config = dict(
    dataset='photos of plants, animals and fungi (iNaturalist)',
    translate=0.06,
    isotropic=True,
    inner_norm=False,
    beta1=0.8,
    beta2=0.999,
    epochs=28.8,
    warmup_steps=1750,
    weight_decay=0.2,
)
Rows from block 5, named by matrix and row number. Rows with one number belong to one neuron. Each number is 500 + 25 x the weight over its row's rms, rounded and kept within 0 to 999. All counts start at 0. Numbers have three digits each. After the name is the row's rms in percent of the matrix's.
# fc1: MLP up (model.blocks.5.mlp.fc1.weight, 768x192), inputs 0-191
# fc2: MLP down (model.blocks.5.mlp.fc2.weight, 192x768, transposed), outputs 0-191
fc1.711 094:525496510512515519492430501515499517525521483531488499538490478486535503480526489498479523510501493490478532538488519516513521450498492508546491519511488513481526429503485450504501532472512471520523474557475496481471502485537460505464497515529510523526468487523487478506481487467497515466540530479536535528505493503487471554545479504476538527506490515475542537501488450521453491510501479468472445518484515539509497478543439485489508533498511495504501502503527471499514528533506490454503536509485506484520478496523461559486490494504476499487520496491477503486454487451469532522
fc1.712 100:508475512519492457474489493511515528465505530520497547509488491515519497509555505487495482507479461490483496510503512527503478457500506514499435505503529501500512517528456497486428463516496497504490446537474493515497489507500521505525495509547538520451498505514500553541523488484448530434511473495486503512544506524511481519480483522479513464506529459477506526524492534494512505517470499509507462527525476507502502525467497504517483469503488505507473522484524464487520523502491459474524480520505448456505529579478486516446515508455489493508528440513506501509522499468528537532
fc1.713 109:525470517517546490460510510492489473500502440514482481558507547469509469501495464489492521505471502474469479502534500506514540494517511536501506457479544540486518507475499494502499468490497509474515498467539478546500466514477505454444454524517526496481472496532515485481509511512511507489558501496515497526473516565447515538525515455474500542500475525485489513508498472527489506490499480475499482478552501508459518524544468508492487528505552478468509495535544477518518529524479530481498509530458494524507474494535475504497482494476532486503487483495457523502469504521452526530
fc1.714 103:522516518501537518497490507528472501461522444508477505520499506498526523473509526512551510493515497479535486495520450492499466458504494484517529539502493505494468484481536498509458504471486497494482434552496501484531451468500457504506469538494514531504451528518489483487484464498456529486520496455523453520510448477480517527483538456529511514489498515504494529490488480488519497485485479473507511554490465488517483512504496483480511519442551508547514487500557510534485522534536508551548472517509500489515539479517511492512460537498480500490538495471486524503488512542518499471
fc1.715 081:550459494502498478484469451511506506455492475528501532523459518495510507519486511451495480492482500517496488516515524535515475484462519511507483476515496504489542480502508470462508555528504486516480494489460514510467501472525505449492534527497545508448491482506507546546517499521485517520512480460506521552479484472525499542516516540486476481486493531482517501475469494526491482487477518489456481551480520536553487503508444502508517453460506532493486484500526518472512473542495515458485542459460488475495509523478468515466517508524525527514471496514525513492491456465526542478
fc1.716 104:546475449538537563459477506498439507552520477522488518521496489462515474485500459484518473501483469513477488508527499458462486496480492519516522542493455504499547485480480509514500507507481495503488474514476446516511532495471520468483504511490485494468509523479510527520534553500476479483520491496524513519486477546494472501495477476531492500475474499488494505452513447466516511509499480515443522523502531482453490522539529535476512529514477522501551522500525478536527453506535456494496487480530488471545510498524508530499545520519547474487469500481515487525487493498500508489
fc1.717 090:500475507567540547506467468506486477532506479518498523488502501477541471453507447462499510480487517486517456523548457487503461513478522488490508517471513510482520483541494482525515514487485505533499472539497541500493548518525491482462492485513509524526461491550528500530524487500488529471509476505502462540487479534518508511512485526453516501530493515499520529502461507500488492579527490482488445489515507520501546509530442504477476487529495479484511493485564473516498492522531503498486468499496442463524471503495475502467545488495482516519498477489468495484485498455512491476
fc1.718 100:486472501489526468514533535536500527538512496492507486543501510491497488475529466526478478443499457567467486523532528501500496520468500458475468484527478502485500526507494499487495521476512533475520476476485478503497493489502489502542424513477568523482525482489464496478548520538475512520477517538502497511518497544504493518501469497503478468493510522495560524461483526491481494484498519554462489539473451541509487485513515494489453475505537505508474526452518504510503534494466506490519486468511503500491449513504489519493510481450460501521504487467509546503544473469509490493
fc1.719 113:516463528495478487521478502562501502508494474502475524512548506477512502469512466542503450537494462542486521478513536493524493479489467516514521487490489480494526517533456544509479491447505547519520464528480487500452555478501499474507488545518548531510518496513494529535494533502453535477487486491462552497512547506520521534453506459500476458488470446505502496500498481519531501518497504503467516513526511499502520487481477513498468531516527503485450496512503472479482461493497475527489478479514489467522509528480503541497497497455475521510519450491532513509486552465490502526
fc1.720 105:558488524493532529521518503521514472472519477482518499531525507515484513485481500525492503478491473478494488503488477513551481459501555494500504494520517469480498503488522478485499483480507511430540460479456503491541496509518505487530488529489495530503518475492484501485510516506466512543485456486500482518523469507472552491533497544523498519515487490500491473537491538458528454502488487491495485525481467517526506530508549513466515501520505435555466517466533451512509556514512461521483477474503485479533491530533478521471477524474535507462497490490496515511469450466505563479
fc1.721 096:534488482500501493492511489539503495483530464519462542480539502490520484465466463536476496499479475532524496497585441520504520468484461510531493492495455511516508468517509488546487484454463496468475487516455500507525509456500489490533533510484518503481509517516494487524483502499479505507481503521504554490474536498494517503497524503509456508496520510512492542505488498495473493566487535480499490459488521484519535508478499491453494461524528570520543525495517509487515492471517471507548474481535469480474486496538492482450469503499438528489490511516531502531521518463484520517
fc1.722 105:486541490490456537517488474466485489527545492463540520522553514480472473510488489485478495521472511511498497495519501470444465512510541506471528507506473481502513495513510457511494507531473490444467470522473526503522506502473545474518478505526501471489483533511476493463509504516502541463487476486521496487511471512510504487477535516509545470507531532506543464474504494475481486509502449521457541475509502522521506468507519455475498491519454461463520510479517471470493552486533533468477548508535471517528486506475523527489474506490556487495462485480497537544505540469515514492
fc1.723 092:527454557505516510528504500507539509523497512471490527467500470476551489496525494474477519510507511530497503529452485549539492516490526492527524507521466512481524495538481473493489537506508507477480455492481480518475463511482503499539512560511508541525513517504482530523504480483510503494512520476507482514494497443549490514500493529452503512503486521521522525485462455488507450512466483452503541495447521457493492519503537440491488534447489520493478471474525490471519505480535509487544491493512444488543523528506462487476473512504492502500514538524491504547481483461483527493
fc1.724 098:516465505479444504522529486529522509520484456525501529529495488511505523538498508525480529529510516482468481494486550516510522478499506479511511508472491499487487484518489495487495547521456494455533491479482525537491508472519548507490479517497504510477480463504502468452568486505482524507547470518471463551493480499468472473476485530471525504453492460444533499499506467471483521521483540527478503532532509586518513492483515492492498492499493483481461483506526494487500488522461513526490463490523474473474520463541456498485483504531515489495467491517528550534469493489543494518
fc1.725 095:522472506556517549523535514499521494550511510494515547504547517541502504482486492522511489448512467517470506536554510493497459510526523513471495489508451448476499507497441488471460490497479503501495461518502511487516525527519507484520494555518504524489490484502485506503477525527475468559501520517462495537545473505529492480502489485472464497494509481428494506487458495527505485510498529523462514542488466493523477485506482485457503535519531516569478507470529504523472516480475473522513473512488516499523463528505477471524502523498481509455521492485507529518484490469482542501
fc1.726 089:540479467490517489505481536554519512508523511537545532495501528487524450476504489453529501482467539512458548465529509541502479440476500511531505455481487530467512503513485502471493541546504467473465442517503517517499521459509515482476525513538535474471494486523474530528507503532502504519493496479505479523530553501521479546532486493477519505500495500453515546512441439509465499490500523519475511509513505509471520513507495473499496499477484501477528564502510480532516487482508469466496509495527475505496499535529492526489450471489496489499514505472457491508510478486511533509
fc1.727 095:530466502501522552476481518544469485532523477553468532513466506536532508474481497495522483472493488515456535505522494523507485497477492535495513461482509508515505496494452501519447466522498502499511509503452482481483522468536513516467536488515512484494515517486455517521477475486481486477493476534466495514459503524538509523491526480486479520512507453514503490482497489496509499519490534503433496503476553507554523526444485459454502493487457527518509521509539467483499536534484498515536533472514485480539502530522505529443515485480452492474481485500491520540496557496487529487
fc1.728 109:504443516469513511517461491529494502467510480461479484537550484499506503493565483518507486514515488498485507485513509495472486518501525529488492467552486484485497496500472510470491510526481526524519486510488500492502501474537527483495493527487528486542478484553497509515473488502455556467508537454538506566499469524485511478506482514486498500463495455460520523480478508487540479494492487496472508549518479539525499462516474500450502523514524537538495458503526479528485458486506471557517480507472498491456526475486461509463449513532506553523497487488503478541491493501511534460
fc1.729 095:523487490438491481470466506538516536501510520518477514492503547436481487461493504495510478493496431488474526523521525545496475461477484564501470489487502510514522468490469474511512486534489497477505490483468519486497525470468554511489512462548516478493487494534457489549469527526486498490519508508523519531509483478521552525565528509539489481496508459505487492489459472502533518517513546498504487536488542531521466529482507534510481464479523513478477510496493515477527487496472504511489467496502487476474503570517494499484496509453491491488515508543451486512479500512491493475
fc1.730 096:495472505487445484469523502501529509513489522486484506473520468512526511523484492539522504526458521505496465448509476504513461511506480477490501502489487544493450496557498522499476495482543466543443464502494499549499542526527488460532551493523469496458485507518561508497479465515482482464490467506511487525484518522469488546484513548462505506479512511466485535499508526512510514474503513513499505496502470458502452538531485516487493506489516475509461490516505477497449510522531529513487505509543454494558499528460518512456515498481471524510519476489527552489467512500474509517
fc1.731 112:534460475482521519451498457528519470506548527487528531519501505472518496498525510550507456532478461500494506507509497543462500450499491531504475469502528541514510466513451487483475500502514473501512447539451539503480546515459517506491525495558544467487513499478471489506489532478493459477507464502506507517525489464510546504506521504525526465519514473503454473450454495500522544468497507481480493523494497526492457498487461503490472520480514511485489479509521526511482509505459533505551509497511501493518529513511496518509510496443516508473527500532515526501555512488477471482
fc1.732 086:497473518477467489468512497517484485511513467490452520520508493508501517514478487527540462520472533517514497492520474476468472515514469564498506524489516484473473469515536458513494507503481449490491440508505546479504521540488501470492487509481471477473509495558488459504477475497485514462519464468541496531479508506511519556454557498478500507496497553496525513488471482548497482521493509512464526523473487556466470555521548502504495497492470507534514502541537504535510487488490463508513488496480509505466529469510490526483470517517500500516531480465484510521525519466559509478
fc1.733 109:503462506480515461466488464536482495515482496504503531539475449471539494518507523482513490511478525472505472522530527547504545477523516496475534536512506486471519463496481462488482502500510517531488515517478519491467486528518560517483457554472509497496459492504481476448511513508459509497566537463538472551513536514495449539476512502485513473490492500477523546490492509534461487514516480509482465495532492514517476506551499523466484477491525512510537491492518494509478464539494507499486497524459469486443510482516476538526484528473493500499487472475526526473467511527490502518
fc1.734 100:498479545494495516539515517480457512484519500538506498481496464502513494499509484458487427520477533507492444484565496536485502505497496485518497492455515515512523536483526522492499456507477476479493495533505513464487516490484504498445524462498500519491493502520469523518501505495470509513492464509531484492488491532487488502493473556532506482526526493511516459522484478527513509498471542530456469489476505504499513473483518497479488472528459451518577518510492524570532519530526511512494465504511467507542476512502522543454463454532519470494493507530449519479486518466502489479
fc1.735 107:568443499511505497488502466516489450519489446526501539518499507496464474483515474487524490508491523480512496469507497491507466461496499540506503463530537500481491490487475491491537503547512483430465463522484490487489481559460527469487467560525518445464491525535531475515533497522519532493518516477501483554544481518513489453506517507541532500485517540467504503499487478506509555521490482531504495489495472482551471509516473493471512500488504468512469492487527470510491515514494486544490507491477520494483521521501488546454498550515518512510493518459505500495474503494503521472
fc1.736 089:535442470488511512445465477460488468533509500532512547521506481498523472527483490489503503519509496514504514473539482544530517474452486501497544511483501479476503504515495488507484467538504533501485501537491535493478520456499498471513491527491461492466477473518511472488486516527526548457539491518484482505547469516495521533522515496500478483511500477481516530514482506539516545459503468511537472484469483541506469510488492516504481486489482486503520493532498455506546524509466441514490516520534522459501550476519490590478479545504493488480517479478512465484519494527522523483
fc1.737 105:519463504474534492464487488552499512490533488495478528522542464474539497528474519495504508509498486478511499494527514500486496487510518528516478510538480512468564466511496488530492520497541505484492481483477504507454520503508541480490483524561465518492443486525518510508522527466515507455549465500504482548497471471517503522489526523469517485489484516472514494446502438507447507501473473484460488497495500521501492584517478535489457494493478512528470507488476512520494483471545491502504504553502467505518468550520470512526482519494476496517468510470541513469491533528502506479
fc1.738 111:511464502530436486479508474541491476454485474528466513537544484501481512514494507521511524501508478485491494531545500508498522473500512512504512495515497524467539480498455517481470494469507471515491515535513493504469559516537478495454482512510530501456493518535499501524476538460468505485523490494483498552533533496449483508465520466475481506530510481490513489480506465503495518492482429517496484494515516510531499527532428486500495530506527473531493482537528442519456466508525482480489484509444532506502522518497478509489528501528529528521503478480564509504510515507550486515
fc1.739 105:525442454512483516467499492497504505539542484489486512532537506501508550494564478548506488472461461527460529516533500519476497488462500519507461469498517483489521467528446511532433472474475473494481480540493528513529559514514498518518508422537525522514515526499474512546506498478494484500512487521518506530532517516490485566479508462469487472499482455490515466462516500509501527496474499520470505480497494482499499502493453509464478511506529511493477495492531509492528515497479518504485484518513493511522496533514469503491494510488513512483551467476534508494516534480481491552
fc1.740 079:544508500516501479523490517519479470480523495510549498489552519508483473499458514520489531496496502499506483483500473536527491505505465484472469497493505510500508508488475499535541505499462510478493460520460495472505525507470520471519489515529473508488514519512469517498531452518540534506483437506493513511488469532546556523488471541520486513507497540501483509494483504522448486539481513482534513503451510518506452532523448500463495531449451482511497492504460448477553536455487503532542513512517428482509496494489502492513494502505511508491489449516511548488522497465468474502
fc1.741 110:465524464482461528519473510495468494497531460531486521498508477491485540515501491511466516509486480483508535491464471539488498534508510510510526510501537519494506505557502500526503473489498506528551510536503515559504487500478505487510448503516484456493519521528476473539505538478475495484516487515433490485508529511473553528538510485474487535480470459506485491529544481495489534483492426477502491484491499496519517537448528498475487489479511502544471500510494502453567490486481501536475465529484529491446519551498480497485523490490526520494527476488477480498479542510462498520
fc1.742 099:527509525475464492519486523498537514529502486507490489505522510472502500456506534488478517496460442513489489499499479520543484476529502468500492519512503500492508475509496492521519558447500501520498468532485482482459502498548567471484525513525499521497513502553499516457484456502471455475522520525477496515501451505537506544495565513497454471519486506483545483528518525530466493515518517483486519520502489515531479508453475528487482518541502444477482543450482480474495510503506492530502489516466479517487490468520488473475461507505538481497466505514519516439458532513514516470
fc1.743 104:506484546485514514484525502516513511454535510532521478502510458533515502527518471531530484489503545550500461481547516473502454526499532466539519503499485476499537510513507492534483432549508497496499463522528530512489533500486503499532464511526478470471457481506486523490468524483475549448481515487494538494511472511465467512488445483460548452476528510499496530452498546524513501479496466523515490489504516473536507514533484533503486491516532511535500510484471495509525492488485482469505531499470473515504504517469477502496551455494476522504514496514513500455460479514478531524
fc1.744 096:537438509521503491504513540504472493536535502507475483487527537500482492499477487525529517470518501530494512467475501494497470514545469550492535525482461515491510475512451514534504508478453462495500446506490483507473519453480527490489489498505542481497488511502506497509539519522497508507489517495477555487474450543499501507470523517502492519486507527510495523444497467508489512484519512500456535507456466457499498474520490492440517513485486509503486517531525473497496495513444520514492523481503532477525466500523509478468515493519562490492491495480541558524531553462496496568
fc1.745 094:506498524452513510536522485534484462498469432518502508553513538477471502510510532493508485536515494467502525519530493508520530491511532487481470533489486477491538456537491532467504537511525518483527465533539529502480495465492455508505490510523522476485472472493493509533516461472503483463514494484451490523496494554504519528571475455498478501507439461466490483464491504496461503511475498493524466499521541508536474472493478520496475485507448507545514481497514509478520529500489468508449487528465526505458478503519518477492530531458508486499526494475483504509531504500476494517
fc1.746 095:568491523520496482524467504495493504551517473515532525520505487523502498491497506502537491512460476484524508519517453503476482466441506537447505538506484473492512513544500487520502480512487518485511449483451518551516518452530517475524463493487484498450482488528475517513485515479497508499495448508475511542512463538487496497471490474501518520521481489431461544484488497483516459480505474529474480470508471493510547503511460511505524466551516470470515518491502478476494507503535532499508509486540499482554517514502483516478465486489555549520485513530506513503511507531529524503
fc2.711 092:488549479512496489488434424493506488475462556531493522515523482512490508521516509500486534562463489475492492547509526496495503438485505502496481514521513497496490487515490489502527511500490511477498534495491459494473535479533492497435494524515496522517469544496500466497499499515508504518515520501562505441526515487515515466466531522485500496484488503501508504502455503470484520523505516476468475510474479494546502530508506502470514465524469521478481514446551478486472504459544473502549508482472488524514498540483516517518521501530496500453524458485467506548479505526477482458
fc2.712 101:487506522522523528488458473523485520456492525455519515488483498473477534483487515464525507495472437490506513497474572494509525454499566498495498505494537512519507515490459484551468497499523511479523522475479454516517513500498489495468507454514515469510480490521532482522481533488514499553488516511490488522480510513482501526482504537534520461474470485510497516496441489484505491518521496532508537531468486454531471528505467507489500493457466494484551535518532455486485502492502468528542535493486496533494503524469481496522547485558522483533498496519558461492488495481487500490
fc2.713 125:502500490496533478481487494494480488513512474530494521524512481435484497514523494495477503516490514450488491527533512488501539516523490505455518457522496482481493429508480466497490486539477515481511501509552503504514516487496458495525500539510490525523478543532464473411482520511485502517472513474501501481482538493515496506498496484488498488470486466534455486518507510509493508502505521532552519529495479556522463500522480484538529516531503497512492583482522510493488539504534489487544522479519502528520487522542490457521484488498487479473450465515490511504547459446528525470
fc2.714 088:500481484485518507507394495492549488550494466564491470496491503473503486491502550502494532515530509513497516510498533510497502522500520501487522526507550483490490504534498496510490483506491504542495523523514471463492470502537495501512490558495477523545501540459488496492491535525487455458488489491510480501518521498536517501455500440494465510489518444479492522512482529506520505508506509470517529491499524520502486513501506436506508508484504493488492534434521446517515524485513463506474515491486491477485520549494498501513509502496523525459471484479526525461421490459510518504
fc2.715 084:482482498523507496503502499526552508516503501517539533471467478481495511505502510534510481530532480525497502558510553513517471510501505502459477512506473498502507535520494461465463500504458511479508478496477488509514507487523478493474538510518511458516476516488522485528494530491505462510527539491536517466526503514493476431497490490488507477486500483475510560503472494486537525516489499502487523468451481531516511524517477501464509495513489510456529562481503492548512528495547509496514514497485469480504504527478478566486488495454480499561493510446490484485562445442466515471
fc2.716 090:521482507497491474509487523488484485460493501516479517503529507464513498480501497510457485481502468468495541485489513495494460541503452511473527516490508537515495475537509477519538493505485481566498516495494495498525488518498512485487490529485500552533495506509518518549463541506534498530452523527487535459534506500474492477545502467443487515525522480485538455491478530495436477502520496458504447521536484523536520514492503453476484499509473544479501512464503472553503558477540445512507496519546498520504519469481503456475497513511465531472502458493486491522511482488486477495
fc2.717 084:537476487502497522511534512489474496471518539511504487507519527499501504475502535494510471558472540491509435523506529514480518503479489510466532501486510502536504482545526504518507433476478485553485489508517447462481492500499487474493496497487477457466479524508524520488557499504533549545517515477525495505499508499517473490499494460478490513505546514490507468494529508510488553538469493517489509490529523468493490500480521466488487454543506531498451513466533489490494468493489522518509483512540512513517482528478479541496506516476505528533458505431540485557467529512477455484
fc2.718 109:465535478509507494540530461517487498534531521517510489517497515521496512492508526489477517575535504499472464508489496531489472516496496528517482550499498499533480497500517496523508452490458461503504550483497458491532501515518521513482519468497502468488496499485520523488510536519550499500548497532549491472477522485476546488473481484502493481534526490473508494505554487509448495514471468477456454512506528500512526580506496511482477471551519556533542475476512528506554515493485482478504491519511508475492485501461513487522506502468472518473497472522500488559475532534494505485
fc2.719 108:485512501537539517511490476541478498506477486481522511509529493513483537469482493479523498523568452465509493508467520509508536510522514504495484530488527554517523511530490463527452511485495502461510536477541441512506502545480492545469533490537534509480462538535514497527475510482497515522484552519536512500485484521467514497474478487509478496502487475480475469488513471464495508518512471504510490556458495477531502539513484493474482529516510561446521519516528491545514507498491476513508539506482480495539520500455461484491530479531488467465510526463512515509534493513526496459
fc2.720 108:529507464478511498521509465505499512493541482564521477529457516506519504508497548491513495514474497490493519509483513547490497564494563508489517548491524531503492506555502482482483475517491479544501515505494488477508486509534509482503498526483504439516497483486508512534490507499473488513508499529487510504536513495478532475525480413461529499530519472477478538500561499497484530512490485470520507494470523497554505514490515424511486522502495522488497520465512455536501527475500471508498484520472514488550528527473495471516514511503502502490492532515493482502471585465473472502
fc2.721 104:522470513478460519495466534481539540486521502530470495518483499476501474495512543536504493498475428490508498496571454510486525563514469493494528497509501541462491505552498501482499508513500507453494478506485526505525457474527498470533493485493476537509499453484499497458440475494448493534524507460521496506515488486524499529566512421456506533500512496468533503502479520468473519459494521495525474484501456496512484485497509442508509515470502491481473481512472488512503504486498485486491495496463493507540528482522517555476497515516534490523510480494497518478490517500495469491
fc2.722 100:482492520528491541478467518519496542474505466556495507512483486483496520467513447508536471472495505482499514513512497502520548536516473497469526519498505485506511512521499473518513495491485506514504461486510514476457497511508458534511537497522526532491451505498477477511477459490503479473506536507504446489496506507471500533497486427452511481467487503464473463494504487473534532471496492524507469523476486510497500503516492498472510467493481530491479467458487478459529507584540488477544516494500475493472551496464486559487514473511509481525501453491471532495515537449508506453
fc2.723 091:515487516506504501473426554505464511509477495499518529492487484480483487465529516483522522492493491504478519575485584528519493523510536521496503491531515466518476499516483461441475506517496493475519557515508483490515496504554476458508515503507486467506482499489521479501453481519470488525465501501499505501482500473544469499571490472469508479492505480455440482508527511440480500524510505487526511487537431519519481487532488507501519503488511512508495539477480452484522539482520467512511497476527492492507484511502500492515549491521496453514512506470506506481491496460490525482
fc2.724 103:543517494488491521501524502489509517481481490474468493511517489474500500505507431523518504507484471481501465528528470499491469490507491482441498536504506520492512490528512490476482493547537525498489486500512503500511528476504428485501504473506482582512500467546501475454509467501529502487531518509513456466503565514500503508537518505497514532505491441495491508498521496499532491529513513561514440483450545541516483510502443542496520536497510490526476500510475543476517528536521506478526517494514500513505484511489491528530482503481509472496523497507473446502541461444526502494
fc2.725 085:488527472540516513547521471543481482488482511499531481473491522462496556510474474466486490494488490487500483518476533533524463515503512513458507521472483543534512495531477474521495464489498472484503524464503485489466478542474508526471539533501539444533491525505515502528518500487500473496535507519498504474467528510491533511457472477479515470520517469456457522483518508498513488522507451504501445479501525530493526540495517494463464527540535564516510513491498495529492534471484485515516524496512506492496510546478462509513528472468434483473453496488533470516501482481493526529
fc2.726 086:495470494521464522502501515494468516514489549521493534484471477469480499472517491506504505519525469476489537502462544495508534454525501504521506479517501527554501534517485487508471512539558520412502545495508501530477478470496461510504512523519517485500483522525478483495449519492472500538478526502441499430463468499452540486463509542528521511481499504510499527509494512497514524522512521540469495508497505512544492477512466512483521494490475530500504533503463478497523526525496525509526506466455490504502541492505503539508488489502509458534498520492512526487477458492472566475
fc2.727 101:516466472493500519502487459504494497510496488511511516532545510492508505496491524502463484485510470465519543493471459502497507587531451479498490501486529507499516465560479500518505535498455514462486556486496508502529492512547525480490501527513509492508491511507502502458494486482479536511483516488500507498512496521509504491504514414436489486505495476440520502477477508493530527477527499525522493523491511495528488501488524392485496466483493484445505549493468483514502508451529471451477503508469505510521488481509483516514501489543465534503517543515487508501514527514509482480
fc2.728 098:474569545525475503526479513532494488483496504519518503472515508535508531496479466499492506511534454446511526489487555527510472524520523497494474519477558502499524496508486496507547485495455498508488516470502485491485518512486484477452523509501541468528489511465517497520460492470518471530486500491459523440499525530476529500481498499510485481506496504490462508473519481467493521517513469492510473442491527503473536545497497512468474521515509535484506516457506534512463524558549525490496485509507501504506520516440471470463516487459510512490482516484526479488517504426491455474
fc2.729 097:532491486496516506486512468497482518494458517503482516534463494475497506499492499493520537447519464456520500501542518493507539498521511464467522513489505505508526536503483473470448480522527533471496539473475524522505495484526507508485510501521490501508493531510483464495452511488489533545525526497519463479504460522491555487530515472510491489475478449462488498489470518487538560500540520552544521502473492484544478542496446484472516512473509533504521551537501459523529482496526463505529527507471470526509516544462482522480510499556494485521501527516484504468525513483491500460
fc2.730 107:499504489508500494498493517521471482481503502440532512437474506511489521465484528497503517519456478503502465471505496499504485433502481497559485514488501508513517510433497500523466521470466500497501471473501475484526501491482517474470503488513527498486496487539520493576482496474535528503527518508504506470467522508462469503520493566571517470497505510564489504488449484496500502492500486521513524537502465442487536492499483582480487469516512487518515477506517508536511497534483514524523506539502483527467508457460494504498484492513496500477517536518507477540526511525475528486
fc2.731 112:523505499536505488512538446530484489470473508510497532539475495482498527470493520476478538466533449453507480508500539523530506543523527502518497503488497532519523497510469472522424484512533506496522488468491497547557509493504501516497527498526515502495468488516533482529452516480508521520515527530518512502496517516503505519534491444475490473502477470466491525497449473513502510529500484491496517507450531516522478519503463434459489429505488534506522527540500523530479496499517473484526523519491470532511489493493451527510538484528474496476541502532450501486505520487486494486
fc2.732 088:538501503513475535509442556506513528521499508525486523489511498484505507469509507499516544509523481491490486484583505521498516482470458507504502521508509501545490511486513511517555508510468487445516526515474479510436505488501479459538529497510490497528499463501507504511513444517489493491489514474492477467503447484561480559466488506492517512487519475484518527509459524458503492485494490506488547479522487489532482530510484495483493438546487506522458489542481488485526455480465501505468503490550473482482522560500515515498522493508489475495502480497503498550541539526525505502
fc2.733 100:522511532504507500502489493498532505497488525504472518457523504473513510460489510528462468443484564482515514484470529520495499490512487486442483505486510541461514508545502509522523449482511516493476483495508530518494535503529427461535509510506512532547488489493479482472552454502498504519466511485482461460507567528511509493556512509494509521494484455502482480498476513464535518516503504518483546543524460524475488509487490497493497501505488484472481517482499560541517555451471495486462487507522503521502473489489501476513471513514518482459503503517449488498533491477532484478
fc2.734 105:554507459495505492502497477500500523512499503586496497553500496541497496526505526507499508475487517507506493476521508510502534606506498494520502493500492464482502489584503499479516527501446506528501527514503505504513517499505489466518512514501498467470501486510495497510499482509479513511498496483507483520497443500491499503479495388405526515486504513419501515504490490476491528473505504508513508502497501472483502482500507407512508464499502488483499526497515464492508476471513501511488497529518503505526476467500492503492509497485524477485489517469531477515502527495509461505
fc2.735 091:489506487499500499471460504500502491538482499573486501563460475522482490510516519516471517491491504491479559477509543495505450547507506512491511530523507480474495503493484473506508521515445504510513462527530535525532474477459489526498512509502480556557490533509477500476484496518491498487495488495482492511470539482536498489458504429475492490485493527519484495531509505507505468530488513490514514499467486507481506528524482441522523491483491492499497546454502495524476519533497519477496523514521480476485550472513511501493533492479548495535493441532488476477494510407525497470
fc2.736 090:496498477520527496508507510501536502520527525499520514487467489503496514489527539500456545507461481511486515491564507517535516508515482501476495494511511483562493482460477514535566512521513498535512506508480522506478558492481494477550509500500500508500512563510508516519477441524480480498501492516465482571498491493484454533463488462506484487525531493488533559519489516498481528487507507442526489516520519539451517471516492421525502492504469455508486484508474504484554493459451518503508513514514495495538499527510528469507480491542483492499515495511476542492492527499488483511
fc2.737 094:523472492495537511483485529483526513504519465508470511474471477487489481485529533485501526481524533483475524520441510502503501495488537495444537468524526522489485484527507469458507469524553512509512475524489512473461490491505495472526498541509478478497492519530489493455482513522495482523468507500483462461490538488533476468558486524507483505486486494516518513519517519489535508564476525527530545505501545533505492530521491545525529479483495500494501552501464510495536551526518474495482491493546468466509513521540513506508493499442544479497482485510465467531507508467514564480
fc2.738 104:497458555542505497493493575539555485448487507530505527482552473523468522449522484483439502502486486444473505522490505541533502520499479526463500496523491519498497471498487454486502485486464496506534493498500527540486512503496460496503555532537522502516472512532511475480490511506516464515441535485510521461484519498486490514468460477509494485511468482477517506513539473487494541507487480515532499494479490514495490501547459480479509546529482492496526512515514529521520522514500488515507515524493454516457504503508473476502495456508494500502502469476543481544524500475514538464
fc2.739 110:483500505512522490479529500524491505453473500494506512579483478471479515472516545489472549501517471451492504511517500497519504528515484501520517531513506539491506468473485483539466526521478511477516508474479476522547518461472518512466528460526501521516495541551518483500465542491477525486495511545566508488488491498519482551521512475472518447486477491477513493505501502514470500501494501475480504522476507499550517542522472452479513468478511526479525494540489517494526498478492447486547558510504458526477512520499520485492522485528496496490476441531548498488506539514485524477
fc2.740 081:479521496474508484504498480493509514488462485474508475455497507481500492562504524456476437499461481541492530482524443513493495475492481519502499491512514488545480527465522519499498448456508485487497530529491552510508456513509478517487496483487487553522507495465476520464497482505453502528500485468494497539517528485483542503520505499508452476508530487516506518527511490466521461478503501497558513527521432488509525532502503519485500515489515495503526530485492485467531504501479480507481508493501518446501504495504524483537499516517504464529546579468432487520465544521494474514
fc2.741 108:479493522532469536528506499544515463529477508531521520497561508495489544437499490467504501521524498469484490521526524517531492472511475522510492498490531504540506505474470490506474504457543464514526508467518492524553515546474481558527528540523534503509473475490531505521514500496492491466510503519490485507477469502489487523484477547529497478517492504520519481499480477469509497477475454508509481497513478453514512518519454508453477511535489523534518553524525480468504536542541517506529533521467480504510547482491477511469488467510469531567477489512487531509497495515484540503
fc2.742 111:535489538447484476492498510460529505532531520531432468530455507494508454537535497529514471494471529485491516525505515485462499523475539505469506508514502461448478495529541497456487467532468498531477468543512530473473531474491524496487474526457458470503520512497471518454479484529476466492479470467495484521517547478504488523511508486522530527509517486484465542518522536516493517513503530511483520506497462472467479504487542500535512529496487500502471532496498500528524506494501530512495466516519506492479471465514527496522503539461570495492502522501481496496488524458478480523
fc2.743 103:538509490484470535477485482475449535487523533482488494484450515501525490529473488523494560489472499501534538473487489484480473520509529460482510521468524509447533534491491498527506474525470535568454461504515509486483503461526512470493465461484495494483489529516461484516488515492488495510531499476530465484520521529463471538498533482507510536484501547515513515474530535474515498528530527521501504530486476502523478522462472476531500496453462507479496518475506531502457533483468503493501488540518520516506483541457487484512503518475554456488483486486512478522491540484523460492
fc2.744 097:464504503530499497527440521531515480468481489584514495526511514510507523470484515464488470494512462459485524504493541528515486602501470525504475486487496499538502480510502496502506482476489473471515497484486495484516494547491511523488518527500515502521479537518533521473457501494514510494504496520492500507473506498528499481515466407436470470520511482460508501502481492506480500476477463447514476496514464496481534507509495402463472522519506514484508499526496517499508506505508514507454513527512506473503544506501513496475470485502487530515499515502437490506513501495486486485
fc2.745 093:501478518486447543501476475505488482501493519550506504502482507500501505483491516501507472530482479458503515512437533513493467525480508510488517489496488471490499481498495491502483480471523488510503453493511502498537519500515467518561499515503509548512495478481488507433525469518486470510476506493579491450495520497477531554580499464465489508484501507480500537495505499474500520514507492510475535522484488516534510543503489456486486500534536518508489498440502461520515535476539498502526480509497516518468509553507495439474519509462501484504504470485469467486506489418476504518
fc2.746 100:463492476484494482508478535487530499561526507426489483430509507499517493496508506485488447481506513550499513514503531501482490422501533506461496499502513530517491493457509513508476529513526491529504531512492524501487497506519474469519494478483507481575518460510502501510474474509514500476517498483515482488516520491532499485538492560580530508519518497558504477508499509504503492496506501526482514504511512483518545526499495600482498506459505470505498526540520515477507514470474511532486497520501490476491507514505515529513486517472509519523471556487510539451509519512505533497